A small autoregressive pixel model, trained from scratch: soap at rate 0.0051.
Rows from block 2 of a small autoregressive pixel model, named by matrix and row number. Rows with one number belong to one neuron. Each number is 500 + 50 x the weight over its row's rms, rounded and kept within 0 to 999. All counts start at 0. Numbers have three digits each.
After each neuron's rows are labels from the 100 images, of 14976, where the neuron reaches its highest value: "strongest on" is what is common among them. Only what is clearly more common there than usual is listed. The data: retinal OCT scans (Kermany 2017). In brackets: how many of the 100.
# fc1: MLP up (model.blocks.2.mlp.fc1.weight, 256x128), inputs 0-127
# fc2: MLP down (model.blocks.2.mlp.fc2.weight, 128x256, transposed), outputs 0-127

fc1.179:545424523433498511452478468506440503615469499475459548504564550501493561482443547576548519523588437559503546568539474606444457505507447462497417424453519522426515507528526551509485518346502538410613526520548541538508479427498538516538502556500520501563521430537517521454426547505594491434573436553572562513499615469564549493518538450536494460423528504485493516472484415527475486407401
fc2.179:478444526519574511548481506478587444482578506523496488489500467573530418503446473532440489516527459522546600396510454494465576444504541459577560592522474534427458469443436563484533564587524521445473438452450474497454489609567538546559593518541557505429440466497435468521521519440514482473539544403475464525482429527539550490485425358525511528594546361521545519465527481537539488569523
strongest on: finding: diabetic macular edema (31)

fc1.178:551469490525513515461453441489494563393487539502482561491462442450535596512522571470539433455484518508531500449430521496487528526509455498600478519546519502518540465596440505468535560455653491496553533507511471502482417492532629577496460502423429584416508378494461466434474513493536562507401593606577513500518566478551485432383476490557519532534508476537458540468518442502576523559476
fc2.178:419656458458405504622491576476488421515513487459563556503546594580486481471481483531449507492485542439415480505469504490477497436486507513481544429500454545464490560461548537429390397582499552478468508522608536448464492439513435452450441539581517477501541566490422513523580528613457511491504483532479448505409408499493443495547529456513516426553453505484541538473453461562431519461506
strongest on: finding: choroidal neovascularization (77)

fc1.143:496572559561578497539486498461420507476511547580438470543528523555590586516570521546453543485496482494390502415479470443553503540415577518508522390437558398543491448474504497421472460499424466441480505572477469485522426518529495475401523537505527468502414553433622532449518561431557549432456470530526493511489542485514458495535343494426493554539548543530474531433543439456508535543505
fc2.143:562440566468521393526466419481509520562397448509494478398425508486496457523504398566565415544519523533493533473510503584397580559551498552533443530553550499466477466554432570460449593467540542521505430398487511484551482506485489522520507575448454508560545450584610535499483525515525492456490546526459483539540470476503491508388533605465523657519480528532541564481551546517521534536473
strongest on: finding: diabetic macular edema (59)

fc1.11:436511574581516503528480502570490562513569482439489465462462413540576547536518553510533555591414474543469488569512542441540469576551516385549528536535475443453503459554562473565489462427511520402500444379500559450514479514496585511472541434532536466515439461436490456568534517567547632525472415434397556493511533454548538529489551461523497469440476476455542449461563477583456541437455
fc2.11:599561517421521481538475473493530410489553520476462488506493442456527459576464485430567443538555564559547444491426435520495520486500484466625507504461434504481504493434468596430364519476479410568478542483548470415441604555491484512507572525558533531472538542441497616462459442542507520542441604491567540548438489534530552521535471494480548576528495494498441576454422571503484430436541
strongest on: finding: diabetic macular edema (48)

fc1.203:429556546537521485471519549529476551618509482497404528453463545469661489467445606435414444626479494455549514463437497539496502451447452455521550518489489552519419507453489413492442537524565452465458521445477509535461438415457517475525431530511446431585530592493486504543435537482552489524367502503454516563495415563546534484542514510567464544496588465503426468462483497527476448489429
fc2.203:557418458531511462548490527491531582485571485433511557477583450575502561534516410496508497342457520502501580535555499485493376562435562569579459562545516465500569559457575514585444449510450632555554502481505457530474494497557509522521536537537527590507457427431490536516546536478531482547489466512355518508432458502442497525500457502458508542413423447500509526445503597503484518540520
strongest on: finding: choroidal neovascularization (62)

fc1.231:495567464494473575581437534530487469553490543487502496496578429438454514507418521460481454505507446459559439472505466430439517582649543497551562455611486596603495520507540507461512453524497535487483534482501438498486478567429592487531557571543441492487519536441458386534576431491363463537423474503485471454458492471503537496467476594458545454436540517503558512464473546520452521425615
fc2.231:501435541468445480383516556485502556525487486469528427448430465512557439397513505546475504449522491582554557602539587456495494453458466560512465459487482536482519491436448546466461479453482466464516452423515617489485424553548568499550542381473618625535436551414496575437517492588473491508538584425530549474468490410444576496531484492458447498548442471504557508477498423527521467537507
strongest on: finding: diabetic macular edema (41)

fc1.146:515447514547414409507580558523548487469467490473488503394518523494461516480507605433540539479476441499541486547503409573492488468576461535496503555476540468560418454477559517546595554476426567532456466517566548477483544459408515450475487488494456445496468459597523491504555440493536441508420345437444554474522490525527519356401539482467639501489555531547524477511538450536553520533494
fc2.146:455463513432571472552535576607588515432481576496549517555508504491468502539470436554552505461464563564500495497466522511524565511501472522507484572508446507475446477577532546468477493568479522464613477579591484550557550578554490460540564576464468532556485530473452469508515518524444502581410591476505502466455535469453454593593525461504513532507451574558453469502435573419517579679522
strongest on: finding: diabetic macular edema (30)

fc1.218:512461392570444533463581521494510531550464397450511468514461498409589563420523528481538582491498462482511513548432444497456436438527558469671483572415548497516505524539420386478481516441500574541486453490488584446442547480581473471563485552470474469479475452531438522528555578424467512554527500490464412485603520457482430583516488526490517434463494559584510500435515488544497525548519
fc2.218:509453581428491560548489563500541428498513514497518537472544528567452462537418533498382508483560503539468450545529513523549513601476474530476595533536498469564423512481459526538528510472522418444484561457467429588564382475466563619551602434405503529481559531436485503499438430495520450499521503478503499438489515544576498434428526470508569565610439469536440559580509520482583489423459
strongest on: finding: diabetic macular edema (28)

fc1.91:489450568489485511536507444490507498558395492568416519530491375532529535430535519395564556486432496492536510465504491395454507544547473580472406445495481524533523481460567542580468498486432468528451466573453539447454541516596597559569509464460528526606461452551544530538472461531450495554486478454483582536535566492519499564500609460476384464493463588388515475543454490575554475485500
fc2.91:504509419493431538428426504410545472544486494482564502434495459456431445502505435488439470479492451495441526542517520522512498422497472493505480431476568463484490312491426390475521527510507515441527562443562538486526424528405531532499487525563505503461473505421604493564488506533403502530493373568453435484526499542463499551473418419530538548554406562480434443497490413461514583463531
strongest on: finding: diabetic macular edema (39)

fc1.116:471457491535512496503495472486487441560523514592503469474444485528552373434542515494582390535484390485512465572483459570489450475449521436493562517489480418455457402494503497472556383488461531481475487496470520467456459503458592536542480525521480447440455462474507525474476569473449496485473493517545469446555475432537446508453492370428411556442543479489520598443491470456380567639414
fc2.116:506464488537484506451488520475448458495496357436534492506587553530470516536550488472447546543547525553523519484467532453539528468468505513565392453500548526553425542464522465521571527573573529540546534537465424544533493532442507511462470525458565534474438572471597481489580484472567512618636457505531512521480502578484490460563495592547563431465513599378515472494569582446525480369487
strongest on: finding: diabetic macular edema (44)

fc1.92:376503470447468561465502575492475533486380530439479496559518474544524419429448509555523509508486511526489500401505564515563494463519441529516459519473437544536532458463538520440512473573469292446548512459517474477441466482463493564486495582480637511540556439491441521413527488458539482546517481488448522598496526491498525453463508400548451413533515511533484532410464547461464562417425
fc2.92:500481537469507572502481540597552555565576512499505477538498587524517509467554593509533555604554484453540427545507570620417474533508534571567470466441418508537453506413553536530584567429488536469491496534462439495572540548486447439561530519447515471479490449466464530615464516586493530494473488550520437447473595490529432528556510522510581458497512574461528601562488425582498397537522
strongest on: finding: diabetic macular edema (38)

fc1.177:453452377512606542438457521555504496523531537505409557489499390524575483465487484562461487464425516444447567504535516424459480532456497497505490441488480552463564488451455434530556544463502497487553517540487511590516407599496514508488524499529406471429403508565435521456539461464435459428432469556555498503549461469523438510549417476512602400441491556540471470389411484523573566474455
fc2.177:530512585540496473529542484488572500487452509439567465608539446435510483378482517589515521481517414537473537539531463512518487457637447472351440470503574591536471517572600493509488439430509463489452442537467426449488533538461514542408479487498490512468446446564480466544481497515542492532516592549467444579485561467433545452516473458515458633560497484546579558571471477485439493464530
strongest on: finding: diabetic macular edema (45)

fc1.152:495526400491621496581515547585448457524522575423474427417489599481523558507496488437488543426538499527521552547485491392544517557487496547456601565513519422488475507448465482499516450499462517518397511511513564521445487462475446547512540570548547604531509478482445467437449547483501370469432526478618562484459558507564526477594510523460485518580588504499565460468536535521567534446447
fc2.152:494530572572483506457388546460481486451487571465600571465568446534496468464552538601492562484444555532518481480527539576508496353487471494517431446563445526464583591501487476526482566532473497482578482487440500501561479484483539446559501503517543477505448503487495532540553513538493531525517486466431400520619513551542449467386489616539579510370437474537473479500432451565566528507570
strongest on: finding: diabetic macular edema (33)

fc1.242:427590539411528505523494523427443516498444536577483523536496515449474456489473507510397490521444504422552568679496508505455582543470458468573424460492501520535533522601493421502485419445562600491505483426392492467393443542524490490541590438511508485419474498523513508534575496540541455465507523412550460487502526438519481560535522470480499522536498517524542513505592455372423443477520
fc2.242:574443479548490503470413412571560446409542397471540501489519582554496511562419491374505467493581443461525472387490604486516477480511529499625462435494442502456508397516465461501495559482429458539497511533419381479536525469592502410462575444527497486450457524491503502455451520414499538441594451536474562520511498581500551544532562541483485558534491526494474438483433492506491508489452
strongest on: finding: diabetic macular edema (44)

fc1.220:419506475471512486498521479487472414421471390517467490557473576502527460477500506437520499537454439552404511536548468449600522580559533496524401425513573516507524469418456519548520550481480524449458563511484420458509386535510464445538441479541482632564466505543514442448513523496495539480597526557596529480463591495531562470488434474475607465499557446489638429574576484470523497478499
fc2.220:482533504608612467528573426525563536516375507578402555443420488547561428525455511558506523507512464455590503544517506515417505453451492481472449442450505598520515578561472534360560460493492510432478513571495472496480589453564417568500458496456504485487486522520457491536581509456470422557486568434503515537472504468487449489446520549522425573493415506477451592443431477467428506481497
strongest on: finding: choroidal neovascularization (64)

fc1.111:530492504492525457492521477474558384483530545522549478489510424541597561468509451570537515522508529451556600465436481521490480529516465524488530575510416391487515520383611465445416475531348527495474444436440493521425483511492468476483544551585417463545582419485545468433439493497522532545532397487544577475542498440572509420406478515439445536528553470512578429510478518465516523501471
fc2.111:463454455492508547536444390468441577552489450450485480499431526460476570513545489469474539451396415521516540477479434453499557513493400522506460437412521479504551416599491536505470545468533530458491584559447476590476558531493446484444479525506430517501434552475495588473529444514424510489514525461509491488438540598546630573481598468572617532518527560513576504494506508499438411505400
strongest on: finding: diabetic macular edema (29)

fc1.187:448550461508496596518373600390600507557504600449504490418481532525507436490448472385526447515428503477477474519530503428495455484585488470494480495590474510494457434489507519579465398471479510449499471553466470428439493482490470509430606513558492498563510472531521456410502537560542558481533612558560528581531458496469454434506470542458527491597509484534470498507593536530462515572409
fc2.187:431610518455488462547494450509524512528443509541476527536424452476429466472558619550371469533434487471441481549505497474498500516492531526551501500567541492580479548414395530486569549527611429450512470525464481598518528533509531549517548527460554533557303476387521573503489571477454452546502457499420512545570499502523601473457503508493476493563481436544527455466480536492543494451462
strongest on: finding: choroidal neovascularization (66)