Weights of a small autoregressive pixel model: activation gelu, 28800 steps.
Rows from block 3 of a small autoregressive pixel model, named by matrix and row number. Rows with one number belong to one neuron. Each number is 128 + 32 x the weight over its row's rms, rounded and kept within 0 to 255. All counts start at 0. Numbers have three digits each. After the name is the row's rms in percent of the matrix's.
After each neuron's rows are labels from the 100 images, of 14976, where the neuron reaches its highest value: "responds to" is what is common among them. Only what is clearly more common there than usual is listed. The data: retinal OCT scans (Kermany 2017). In brackets: how many of the 100.
# fc1: MLP up (model.blocks.3.mlp.fc1.weight, 256x128), inputs 0-127
# fc2: MLP down (model.blocks.3.mlp.fc2.weight, 128x256, transposed), outputs 0-127

fc1.130 099:090135125135104112112112077130077128215071216123081131123126132140136091150107162174072132127179151069098099150127110132075142060101076145113105143119163129131161116111130149062073168174098142078104091127087082146179065142148142116168148162161079157147121167162138080102141146148138109112136110144127145133094077132134144046129149125148102111083113092135106066099097140131107108126103
fc2.130 090:133142133100176202153111152132154178144136079077131101138110131115140157117155109080162169078115113130154182140050130107155074118170149089126094101107110144176122099100170136218140054096156123148117185106143123133130162128141125145091126121156074112133137112086060156104170112112089132069115109137128120135191089172101154137185154128082139104146178136079124068155158174133100106155153
responds to: finding: diabetic macular edema (29)

fc1.31 099:070119108158161150114159145130105156117103139140147071153098104127141172134213107131179099150116110108105112174156045110129084152115079102110123132116096070147113058179143143048117116169111134116118113183083126116186138080087165112079134160092124119135102138161138170179159085137131126104176148135119126084194107147061195138189127140110083110127139117139091120097112178117142162113119
fc2.31 109:109153132058142110113058186125112141103116131102159157140135090085147087147145120142144110111169150124140113095130119138129134144167105116155187155109196135193141171092095132138093113112159057087064104154114125141108136147079073168173173107161111131142124147124127165169150122162086117148135111114127082149135115119150091140135129101128142221075156111099147172143050103150105080068040
responds to: finding: diabetic macular edema (63)

fc1.228 093:107113111097126140068129122098050156134114145197159184111098197203107112141165146121155138160163132143135104108080184129090186145127180166140121181104130104137162125153122114112086152168149178050178183104078113158119096105105113069168124079110117087096062096117148136137114129146156149077102118116102085113105167162171126133111135129138168169111129185123101126100177162115125163113134
fc2.228 093:134140139174097130150136137080159109127118199088138106108076095129094104103124099078104169162153068122122104141152077115139141143145094098126114127193094085138128150141132076132130121122146160160136152097136134181091149153162161157042107194102121133089176150080170178113120151108200107152137172169132160111138089143118110147124117158097129127090215093105178112136156153063144081188173
responds to: finding: choroidal neovascularization (88)

fc1.126 100:110145140120124099122120048124120061108105094123117175137131152121155145145126111144176137142149124061120098174114123091107126203135164125086145081178147114164198108159109152059120096115135151147168127069118149136119121107175158095139152135063139129128097159091078114166096087150118183195162138093091066107161148159132174137125185136120192085140136135099144047114104136139100177147147
fc2.126 093:109120117141099143137125172122184184137132120159140129090112137143068180114119129162107157128148158150121091095122153133076095128055154160215160099121106206123103111126066101122123149130092147081143113131059150162096078148096093206168072134126108172100099101194141103128104129120139138069118191140093134131109162067106160104162115163107089190111144156094133109132119153166132137079142
responds to: finding: choroidal neovascularization (83)

fc1.86 092:166121116189145057138056138103133086101191160141114160121122098157119136128102105179163203091121114113158146196081111119126129067068136186128145165129157157120092151111105164127111134066222161138100120090136100151171126112121130122129164133094149110139085128145142145119118129183129160153125122109155088174112117118114211126122036174135158125180146137174136120105161110135146084114134
fc2.86 092:059171119117184174127152178182137163095098109115181132098146109131153113133150099086082126098175169146127064056131040123132098145122169117125152102074100134126138106141129137095107168174086081089129159099094123159082141128150112131146073142127045167125154108120161173131112129159090085157114131095114146142171162084078105087131138059089127111151114084130137094153079104138140166104128
responds to: finding: diabetic macular edema (28)

fc1.76 097:119127219130072100172140147091109132060121100112102080101198142162181107197135083138098156098132095100066142064139104123080130134116109099127104152174115146133076082132143139190161139160128116126172143165125163131111145174120160138136180144113084079121118128164157113122127151085192139052102083094121157126164099180143072105109104095135127152102088101151164147144145133162165141160132
fc2.76 107:094150121150079129193195163138148125100142104165157114140132126051108105161131167117124141114152104130147100088061169106107137143167144138124133094147152131152124112029098150145048111125096099117084141081082173160136084125123111086116144155121104124082122154132081123187119168126168162171130138182147139129176160164177179128107148152104132121137121195167138098144149224114101091109123
responds to: finding: normal (78)

fc1.120 100:118136156060111114077117123117164108166140142148125136119165161088160157120100097156103116111119144141082102107181142128159128094120139142146129149126066144150147139119038127148112162140156145145149081127143124162139112221104130133153147103143086151191139139117074148139177120204175193168090115063163085122069160142078100138160143096116156163171125133131189166161101080092171064129110
fc2.120 103:070089129140159074116089142153146095117114044151118114161093118110143080117132151162173140124126112110076118167109130127115086160144150089086157120154138123157123184187096169180121116114150097181193102147151103124185122119134142128161134180121168099163169076088128133188103081057119129098103097152110163183115118158149117132128108154113095162022132097115132134111143158159185141126183
responds to: finding: choroidal neovascularization (83)

fc1.159 096:164146150238165118115113102115087131118144127141119193154123111159135146143154116157150144108131106090166132128079172083175184184125145133174113093104117156146121182135147114156112025101139112137145138125122125150144072075129090129120130130064161110127119140130090114118139050135161157124082155113131089091197098143187130136206126173103115074140148144164139162170157156113123172144099
fc2.159 100:141149176131145119123107152079121159113154144117085128123099150115121135095125102111171126093099160095104192098139141137080117145111112177037114059142154109127080150069100146114215196113146138130102115075103112118094147105157148107107117076174145142077170125143137133105122175117112065147074105089054162133113189055108124138137129055129118127118125176133133110133065130154085151118151
responds to: finding: choroidal neovascularization (61)

fc1.90 096:166151121097087101149137180126129153144113136063132132114151146116125053149130117121099080164151160099120195160139157128058164110143123095121123077117099172156199095089097089144123153158218091108121123056127143089137109136143107153151097235151117121125128125176132107111150164163143170114130178118141153135081070117134162115099121127056158117149082121164122106107097124200146123139144
fc2.90 097:079094099155184140135117137121164080087084115135185091154100140119152198109107061125061146149100095141129109103147125126161139137089120144218116150099177149132086190162127158139101125181178124174097102171124154146079171161116157114135111137132128133174180042160109122165097099073103103107130131140158107117092181121112098184140104176167110142166119198110142124144138150129130146097150
responds to: finding: choroidal neovascularization (65)

fc1.4 104:135137087085177137081112159110070224089155158135122094169125140111083132103047127098122114095151143121139140121087185108129110101176115144074198161147155107113076160173136110096151134108117158118139095170142078125126149132127137127129156113172171075153147095149111137146132092111166164071149180113176094127077052128172180084118111159104113103162113122153145146119082186109086133131157
fc2.4 106:167120106091061135132143096108169072124109143138144106107081108125122103100167123152130145164115048092100093180120128133138075103040144124174107129085140111159140101153121137129126128168097123083100133054150167113146110174084138094138071113127056197132155152126102115153140110081071082149081174099127112131109204153078114130154179121142124206122129116103097143120086140115146143117082
responds to: finding: diabetic macular edema (37)

fc1.205 103:173112097149145160128092143084155073101108135121130147160121077087123156171103112171093119076150096132086154175153121180113112179138061102129137129123108099136154125106155169158058079130066115152146115123112114137086187119180144185113148101182135119139096139098107133167091126141120102125065190133063126112131120106102161165206120093147168131164155104139179168121090081204140112097137
fc2.205 101:126124151169087100129142115126160153174148043165153146106183178156121121096072085128132167142121180148093167120142144075107129134170169118140116106142129131129090118133153166114141142136147139147111141082195143111084086159095133130156145119081168102203152087120192191074108158118125136088166147177135080089076180120106088094095125168077123176130077146148108058097123165096112112111117
responds to: finding: choroidal neovascularization (61)

fc1.217 105:106154151099132169125160153140078184108106133111155158125165137127046149047127106118129117178136102120083178137134203111102106104131134098131177118140105107182086153169104051128135103115104149144125131127107160039124115131157140167129138155159078097136137107170107103097079089132109171089109109143181107102135071160146125136104121084045074159173161161156138171120133168131082099128157
fc2.217 103:107129071116109151185136131160190111141119071103122091173127134127148143168142155131116109138139140071141124117079098144095156112151117170140051130091100096125107090127119159146123150140107169123135127125091052182137109189163116100153125098149211141137142093150216133141104138142183080101139080134105147118133132135098078130157096096140212081110143071090177149112057165150126098111094
responds to: finding: diabetic macular edema (30)

fc1.6 100:129117192128179106103084127095204113109129100079139206185141170159145179157125144068127109131139095191151109120169115116189125134131140085127151106118088107107127130127174098090128149131113159095122096106135172117126062139093132163189212144165158119138074161127109093115151088123144143111127143122118169103162090144127101109161154092121102143166156133139127145104111029176168179128079
fc2.6 102:155132098126123180146121117110136117107144083092115089112054138142065130146149126120171122155135139160143117164089128104101110155137064150164085081146142162100121196193167173147160164112167159094118131150170141156150149117133111065112058076119128165127111120116170201063090135187102086152123148090163121164123145132119156147132086113126193179115174151090151128074123150191132096149173
responds to: finding: choroidal neovascularization (65); finding: diabetic macular edema (31)

fc1.105 106:170098132114118123150114158123126151084117134121080143155162138167109108106165219139050094204179136104139168143144113074112137052151153118172170137153146178146142190157079155156106145110147115125125142124114102138169109151147152096134135134055143108077131166102117178156147149169136077183072202109140157132123055082099142159155141165089153117105152142116082156130123161130109143089127
fc2.105 109:142189148131161224124112078131092118162150117074178110163078175078145102101138094125153165081099090123044141114093107125140183170184106197057104111166179125134142166161145096136122156177112119142113128125094155131091166121149148143105144130147095150152139104165119093118118096135138114129082070103113077132168123149162119143109128180133168165100132152128161051140134100111159152127176
responds to: finding: choroidal neovascularization (67)

fc1.15 101:170086075200122136100114138141135107101109114100085114203102094142117159166091123148223056117164121122161158103122152147169116116073140162096114167185080157150120103133088083102125090075117127084068139174112082108101112121059130179149111102139164123120172161103137108096107147117100113130150095085110145127164135094109105203133088162094172128125121157159111134165097155172141163128108
fc2.15 101:055147186070145089107111146149094187123097131155092133121104137116104159080155136101089224150121115114100161120139153093145187154181176166109097152145166113084133111109146144091049120182132186105134147104151117101142163144170143090152162159085147152154125052185122195131122149111175099125103172135159083112116196119143132149085108116149091154102151148105147101105162111123147138107131
responds to: finding: choroidal neovascularization (63); finding: diabetic macular edema (28)

fc1.200 105:113144075055077056106064132128145174123176145140130153165106091142182139133145154152168066110173107144105161129111156091162170119130147137148100161121139096084125114157086114130103105116111146072130124150067151130127086079139037118153181150182155083112097097162154158132082121131160142127204133140155118101094124155081112139066130160170132113165142142151180150116115135117077159153082
fc2.200 110:150169123084150136165084114108137093158108125103131055054177104118152121110119168111101088086164144166114106177129123111124128070157119163191154162160145148131065123155126057150104140123146113220122123120161154166164149117113141119107168153083151162147146111081121149142061159133153145127082125121111040076134126107133201128087173142163146155117106080183114116105093114129131180152120
responds to: finding: diabetic macular edema (56)

fc1.177 104:186057062188137168139162157141100152150138170103169132067135145145087168147152134143077142146119106141112137120170162153146119126057081135142152141110075106139166164181109076145115171160157160099137132121192131127045170114155124107132143120124153134186128086065162124146066094109181145120157090119130133162087078142146109098132039152138148124102125116153120186107104150134143119092138
fc2.177 101:144162149087116164096156079117121160160120128109133172191144128119105125123073148133157104140170147153170094102187105140179131133153178153109150116057115154141174138062156096077131148151115092073132147179069101118160186141131151117139098095092121189116124113164124092115116098174120091143153115100151067145126122093114079106151159082103107088172044117123087053162140127119158076163144
responds to: finding: normal (80)

fc1.28 106:098135154118154157104128140147136074123113145164135133089115071132104148097129170161122079084071158160151131106144103195199198138129159098178112111175086146097216111112097170061151122111156174076084122179138063163100123128181153158154134110189089127100151104089119143072100135119189126122160119141122104138130089086127111181134124090121092131133152106141178103137146097073128154138111
fc2.28 097:181124075123141124094133157105109149120157127131164128177125187192147096125108120126136123144131119147105134089142128118049071092143147184083135164099166114233138199136100145183141136097139150202120130117180160119110134164072123150113135112082158118144153131148156077170152123116081153115152147081175130117130186181130055127137167156098124122130098143170083145127150150132164143201144
responds to: finding: choroidal neovascularization (71)

fc1.93 099:155091128145163080109116119121121178117149146095149054119143102124165114146146109160155140118145143176103189158127140146060116176148113128128153129101075113172124098173086183143135121060131167081079102113110129103197123148125147124097145098151157076130097165153157097112189063155116150120108119096085124133120152042134130099090107187106116173119108093142092158125054073163150180119088
fc2.93 095:044145100136093116138117140152130128123050115117069108127140156055101119114066180110067121132134128157125182072131144137160092111151097099107085163184159111078089174136123089147109112105136138116095139115124091160139138100081179149138078179135135088159154113152087119158082132174112100183100113182117163102156152072156121157066170088133089092096096116129158090118109117146180084111134
responds to: finding: normal (79)

fc1.145 100:106119115092096101176114111124140182110108111087167154029193159071091137102111121140083144123168085142133131153104098106054115195201106096186093115171143146157099136093122107179136119147094085146127115093083116143132125190099147142092126153115108086143109130121172152182131102156114132112155116118154137133104146118075114137179164123107075136135138060136106179110051103106090165137116
fc2.145 097:087152142122159164120195110143142117085198150174107145193108159093184123121171128132173083147152165123126136107137100096161106145121117146059131146060173089113129119130184127092162132108207116164126143105156043143106087076162124124177083167165138126162097102132154164105084138103119097117133103171119181116115134119162109114119163136129050127087091119148129078174113157165168111156113
responds to: finding: diabetic macular edema (43)

fc1.38 105:098161100110135178175141137042070111166125139095132121127122160172154143137147126113075118135118136113143132088083135154127165120130176123095074189105132119199105144150059095104122152193172116080126206147115074088113078128101135120100128120102142114169136078072128133102117131092178162059140127124098178125157086120086144116115094137167141147093114183109212159154105145125109130090133
fc2.38 101:121116124089078107106065113116100154106099172203111129120118069136120071139119122145210080145117138104144096114160105097145155147122080132103169114096056135133178146128081160081155147088140163160136125129076147196082110126138144173110158130108088176109148160174151161121121169156108088165177106133081065190126152088079121130060143148128114112165104149135108061094144132126139139145166
responds to: finding: diabetic macular edema (33)

fc1.30 102:096121119158131123142146159155139158103034057049115112082143106121103159152114135128113098094094200151186167143120090165121105148071116146173142155128177112110182144103147128116108102162107087112103116132132128142131126137085163170177167134189144095116086155092121174126173117090181175116189171085136148146152113102162137135091133117080116087068201098139124162105127078155152107117149
fc2.30 107:156139102114164143148082102117112114155107082153141155160114124162164103144094077088093174135171145156087122115109129139165143117102181134132167145061093133123155099118190081123083148116142143134104163079103110071174156165141132114117183154107109121080154173234099088147130125141136075150087089064158091167156099166134151114142099145197146174140127115078145105073158149137198142125124
responds to: finding: diabetic macular edema (34)

fc1.128 093:112171127106144091149098123132091090173094121141134153142174143155210099137121081134106141126152127132085099135146119167146144125147162106120142114125164147182071158149189158097118159194145119078176146142113126101122121068130152133130096137146102156179084166141136083104170110114187111167064158182182096145100110119122135117110161147104127215154169049133125140118165095117193054132089
fc2.128 081:200120087139113121091131134148122129081118102149109114121133143148078145060103188139119130136099111128174164142108140100127091175080107175112137122146086110115178120140107154153129139124192109143107075159190124216114142155084099116108135128112152147081122066112109107155107129129097126088141083079146162191110158169146096161065098102163121150051062188110140118128137169150113177174175
responds to: finding: choroidal neovascularization (64)

fc1.117 107:116123138104133100103086087117067160107164141142133105152144142087133194195145122171046159140126112149156163108124135145125171122116167131129169142118091086167139142134177120037084174135147176156090148116111184097117125156178183108108140149136158135115138117175117169095037134109149176122105126096158157118175124117167135114156103063147175128145062163114094155084082161095103160125136
fc2.117 106:148114156183069125214188137085202129157117066172118133119122084067100115104089111144144083100110196115109086166106143161193116149084099155147116117162130122121169065152125124145074167135128038096109120119189083132134101121146118147099163112132150145139179087100157125101111093108176092089088117134162182157114157124117151139149137142105145110109142129143138151091094097101100151167158
responds to: finding: choroidal neovascularization (60)

fc1.118 104:133151208147091101120129127108191092163128084114132141112101154044165118183122021141106145156121113106085145163179115114137140089112179145167116135109153150090107121145171190119073185155161142135119123112188128095109094151123141070129172082124090130152108094124128117122105090166094163136121073098113137104185086153119166135073122139100137084081158141116169136144166141153098168139096
fc2.118 105:058045109113141131155132115156051142180090138130128076126125076124133130147117136137127094145117111090112105126141071129135167151133140116119178195137137165180157084158147081168100116174144133145127122169151163104154144174109165155145089128102157103166114211166116143107077120142105163142126181128142127137046088099094120109060090147151103118129098115090086097122085133064104072129081
responds to: finding: normal (85)

fc1.10 098:175139157100110157181143153123112156135103105177110197144121129138100144126146178128137134140130151178093105097162119194157169148140122120122106140120081118115204139158131117160137148139110184164110071165173165148099135217172072130117089124120148076150113156065167092194161068146146191135083179097169104127090133140145183150177117127101147138125111103147150116132123092045131126134147
fc2.10 098:112123130090143117041091123155094159104123110095156114119159159081191102130139059150141148174107103141116117192209154105137138159086111095098143114102142112124086060143110164130106126098170139084180122119090151106198151120108121164170116086106066141134077080213121133096079129091151106063147098165119177120057125141139151105127120094132102129105133156110112157110114102149104146151168
responds to: finding: choroidal neovascularization (90)

fc1.2 105:118224069121073108105097200174152168125123129174094153149104086162120080133130129129100126092137127119202150149197050090060165124168108113112108084109092119148125133092133153114123151086214148112111110121146092075129174162110120085170134141150078107102070141124146121174151124077090102090119139153128181166086132119178136118127131093084167152136109134144132118111148137110107137112121
fc2.2 110:107099065106167163133116152114168111193158109081138086155152153152111137160170165164117081108157145143133093190077150098093099141135091159129146143098099162106125147148071138075110128069169092104132143087105116166116114129100120086109020094124119156111150136108113146137121133175184138156145058113147098132141101191121107106127105171171197116136071138163155175103136157169113067112118
responds to: finding: choroidal neovascularization (91)

fc1.95 108:158042046115169117085114141139084146163157085146142111143163191118116153144145153139138090116156137149099130051143153107128137130124088088141176103085083097144131147174118158104163090140209121057173140145107162139101108148119163133145092156131103131156120204159129137085138136143167140155073139139113130051109068142151082162116171116164139120101118149118097123072083157137140162076149
fc2.95 106:076158145085149078130130067113183077158119159121101105140107145141155154109152092147141032129181138113163106187121091105102157122112109147103139147114157181122135135112119193175135127154054146148160097053121077098122110075131064143157106096131135086122125138076122149126177136103119150139147156155155110190127126138129128118135036197103128148152119118149138151088140066155191143133126
responds to: finding: choroidal neovascularization (62)

fc1.47 101:118114142168153107153233139130164137079089116104150128138111083160113080067119103068162131126168074170116112085198116168147127047074136141119078106126143133118065114146124185140189106141107114127131140137136095122107144155090133119159152152145051143118148159124061143160068086110134123149080121151138091102108133101067143182135125102147133126134105116096075064149145155169144129102121
fc2.47 099:119095091078167173130049127137136138168138151149099167131137083165158140136089068150153152121137182168101134113129098119164108079116148120239161132147094085104141143154096147076091107123071135112128134088135147087154130167113130132170176167149120149128133105065184137149123120166198177131143086116167123098074107095133209119136136119135172101131150136163167192097113092134121166138111
responds to: finding: normal (85)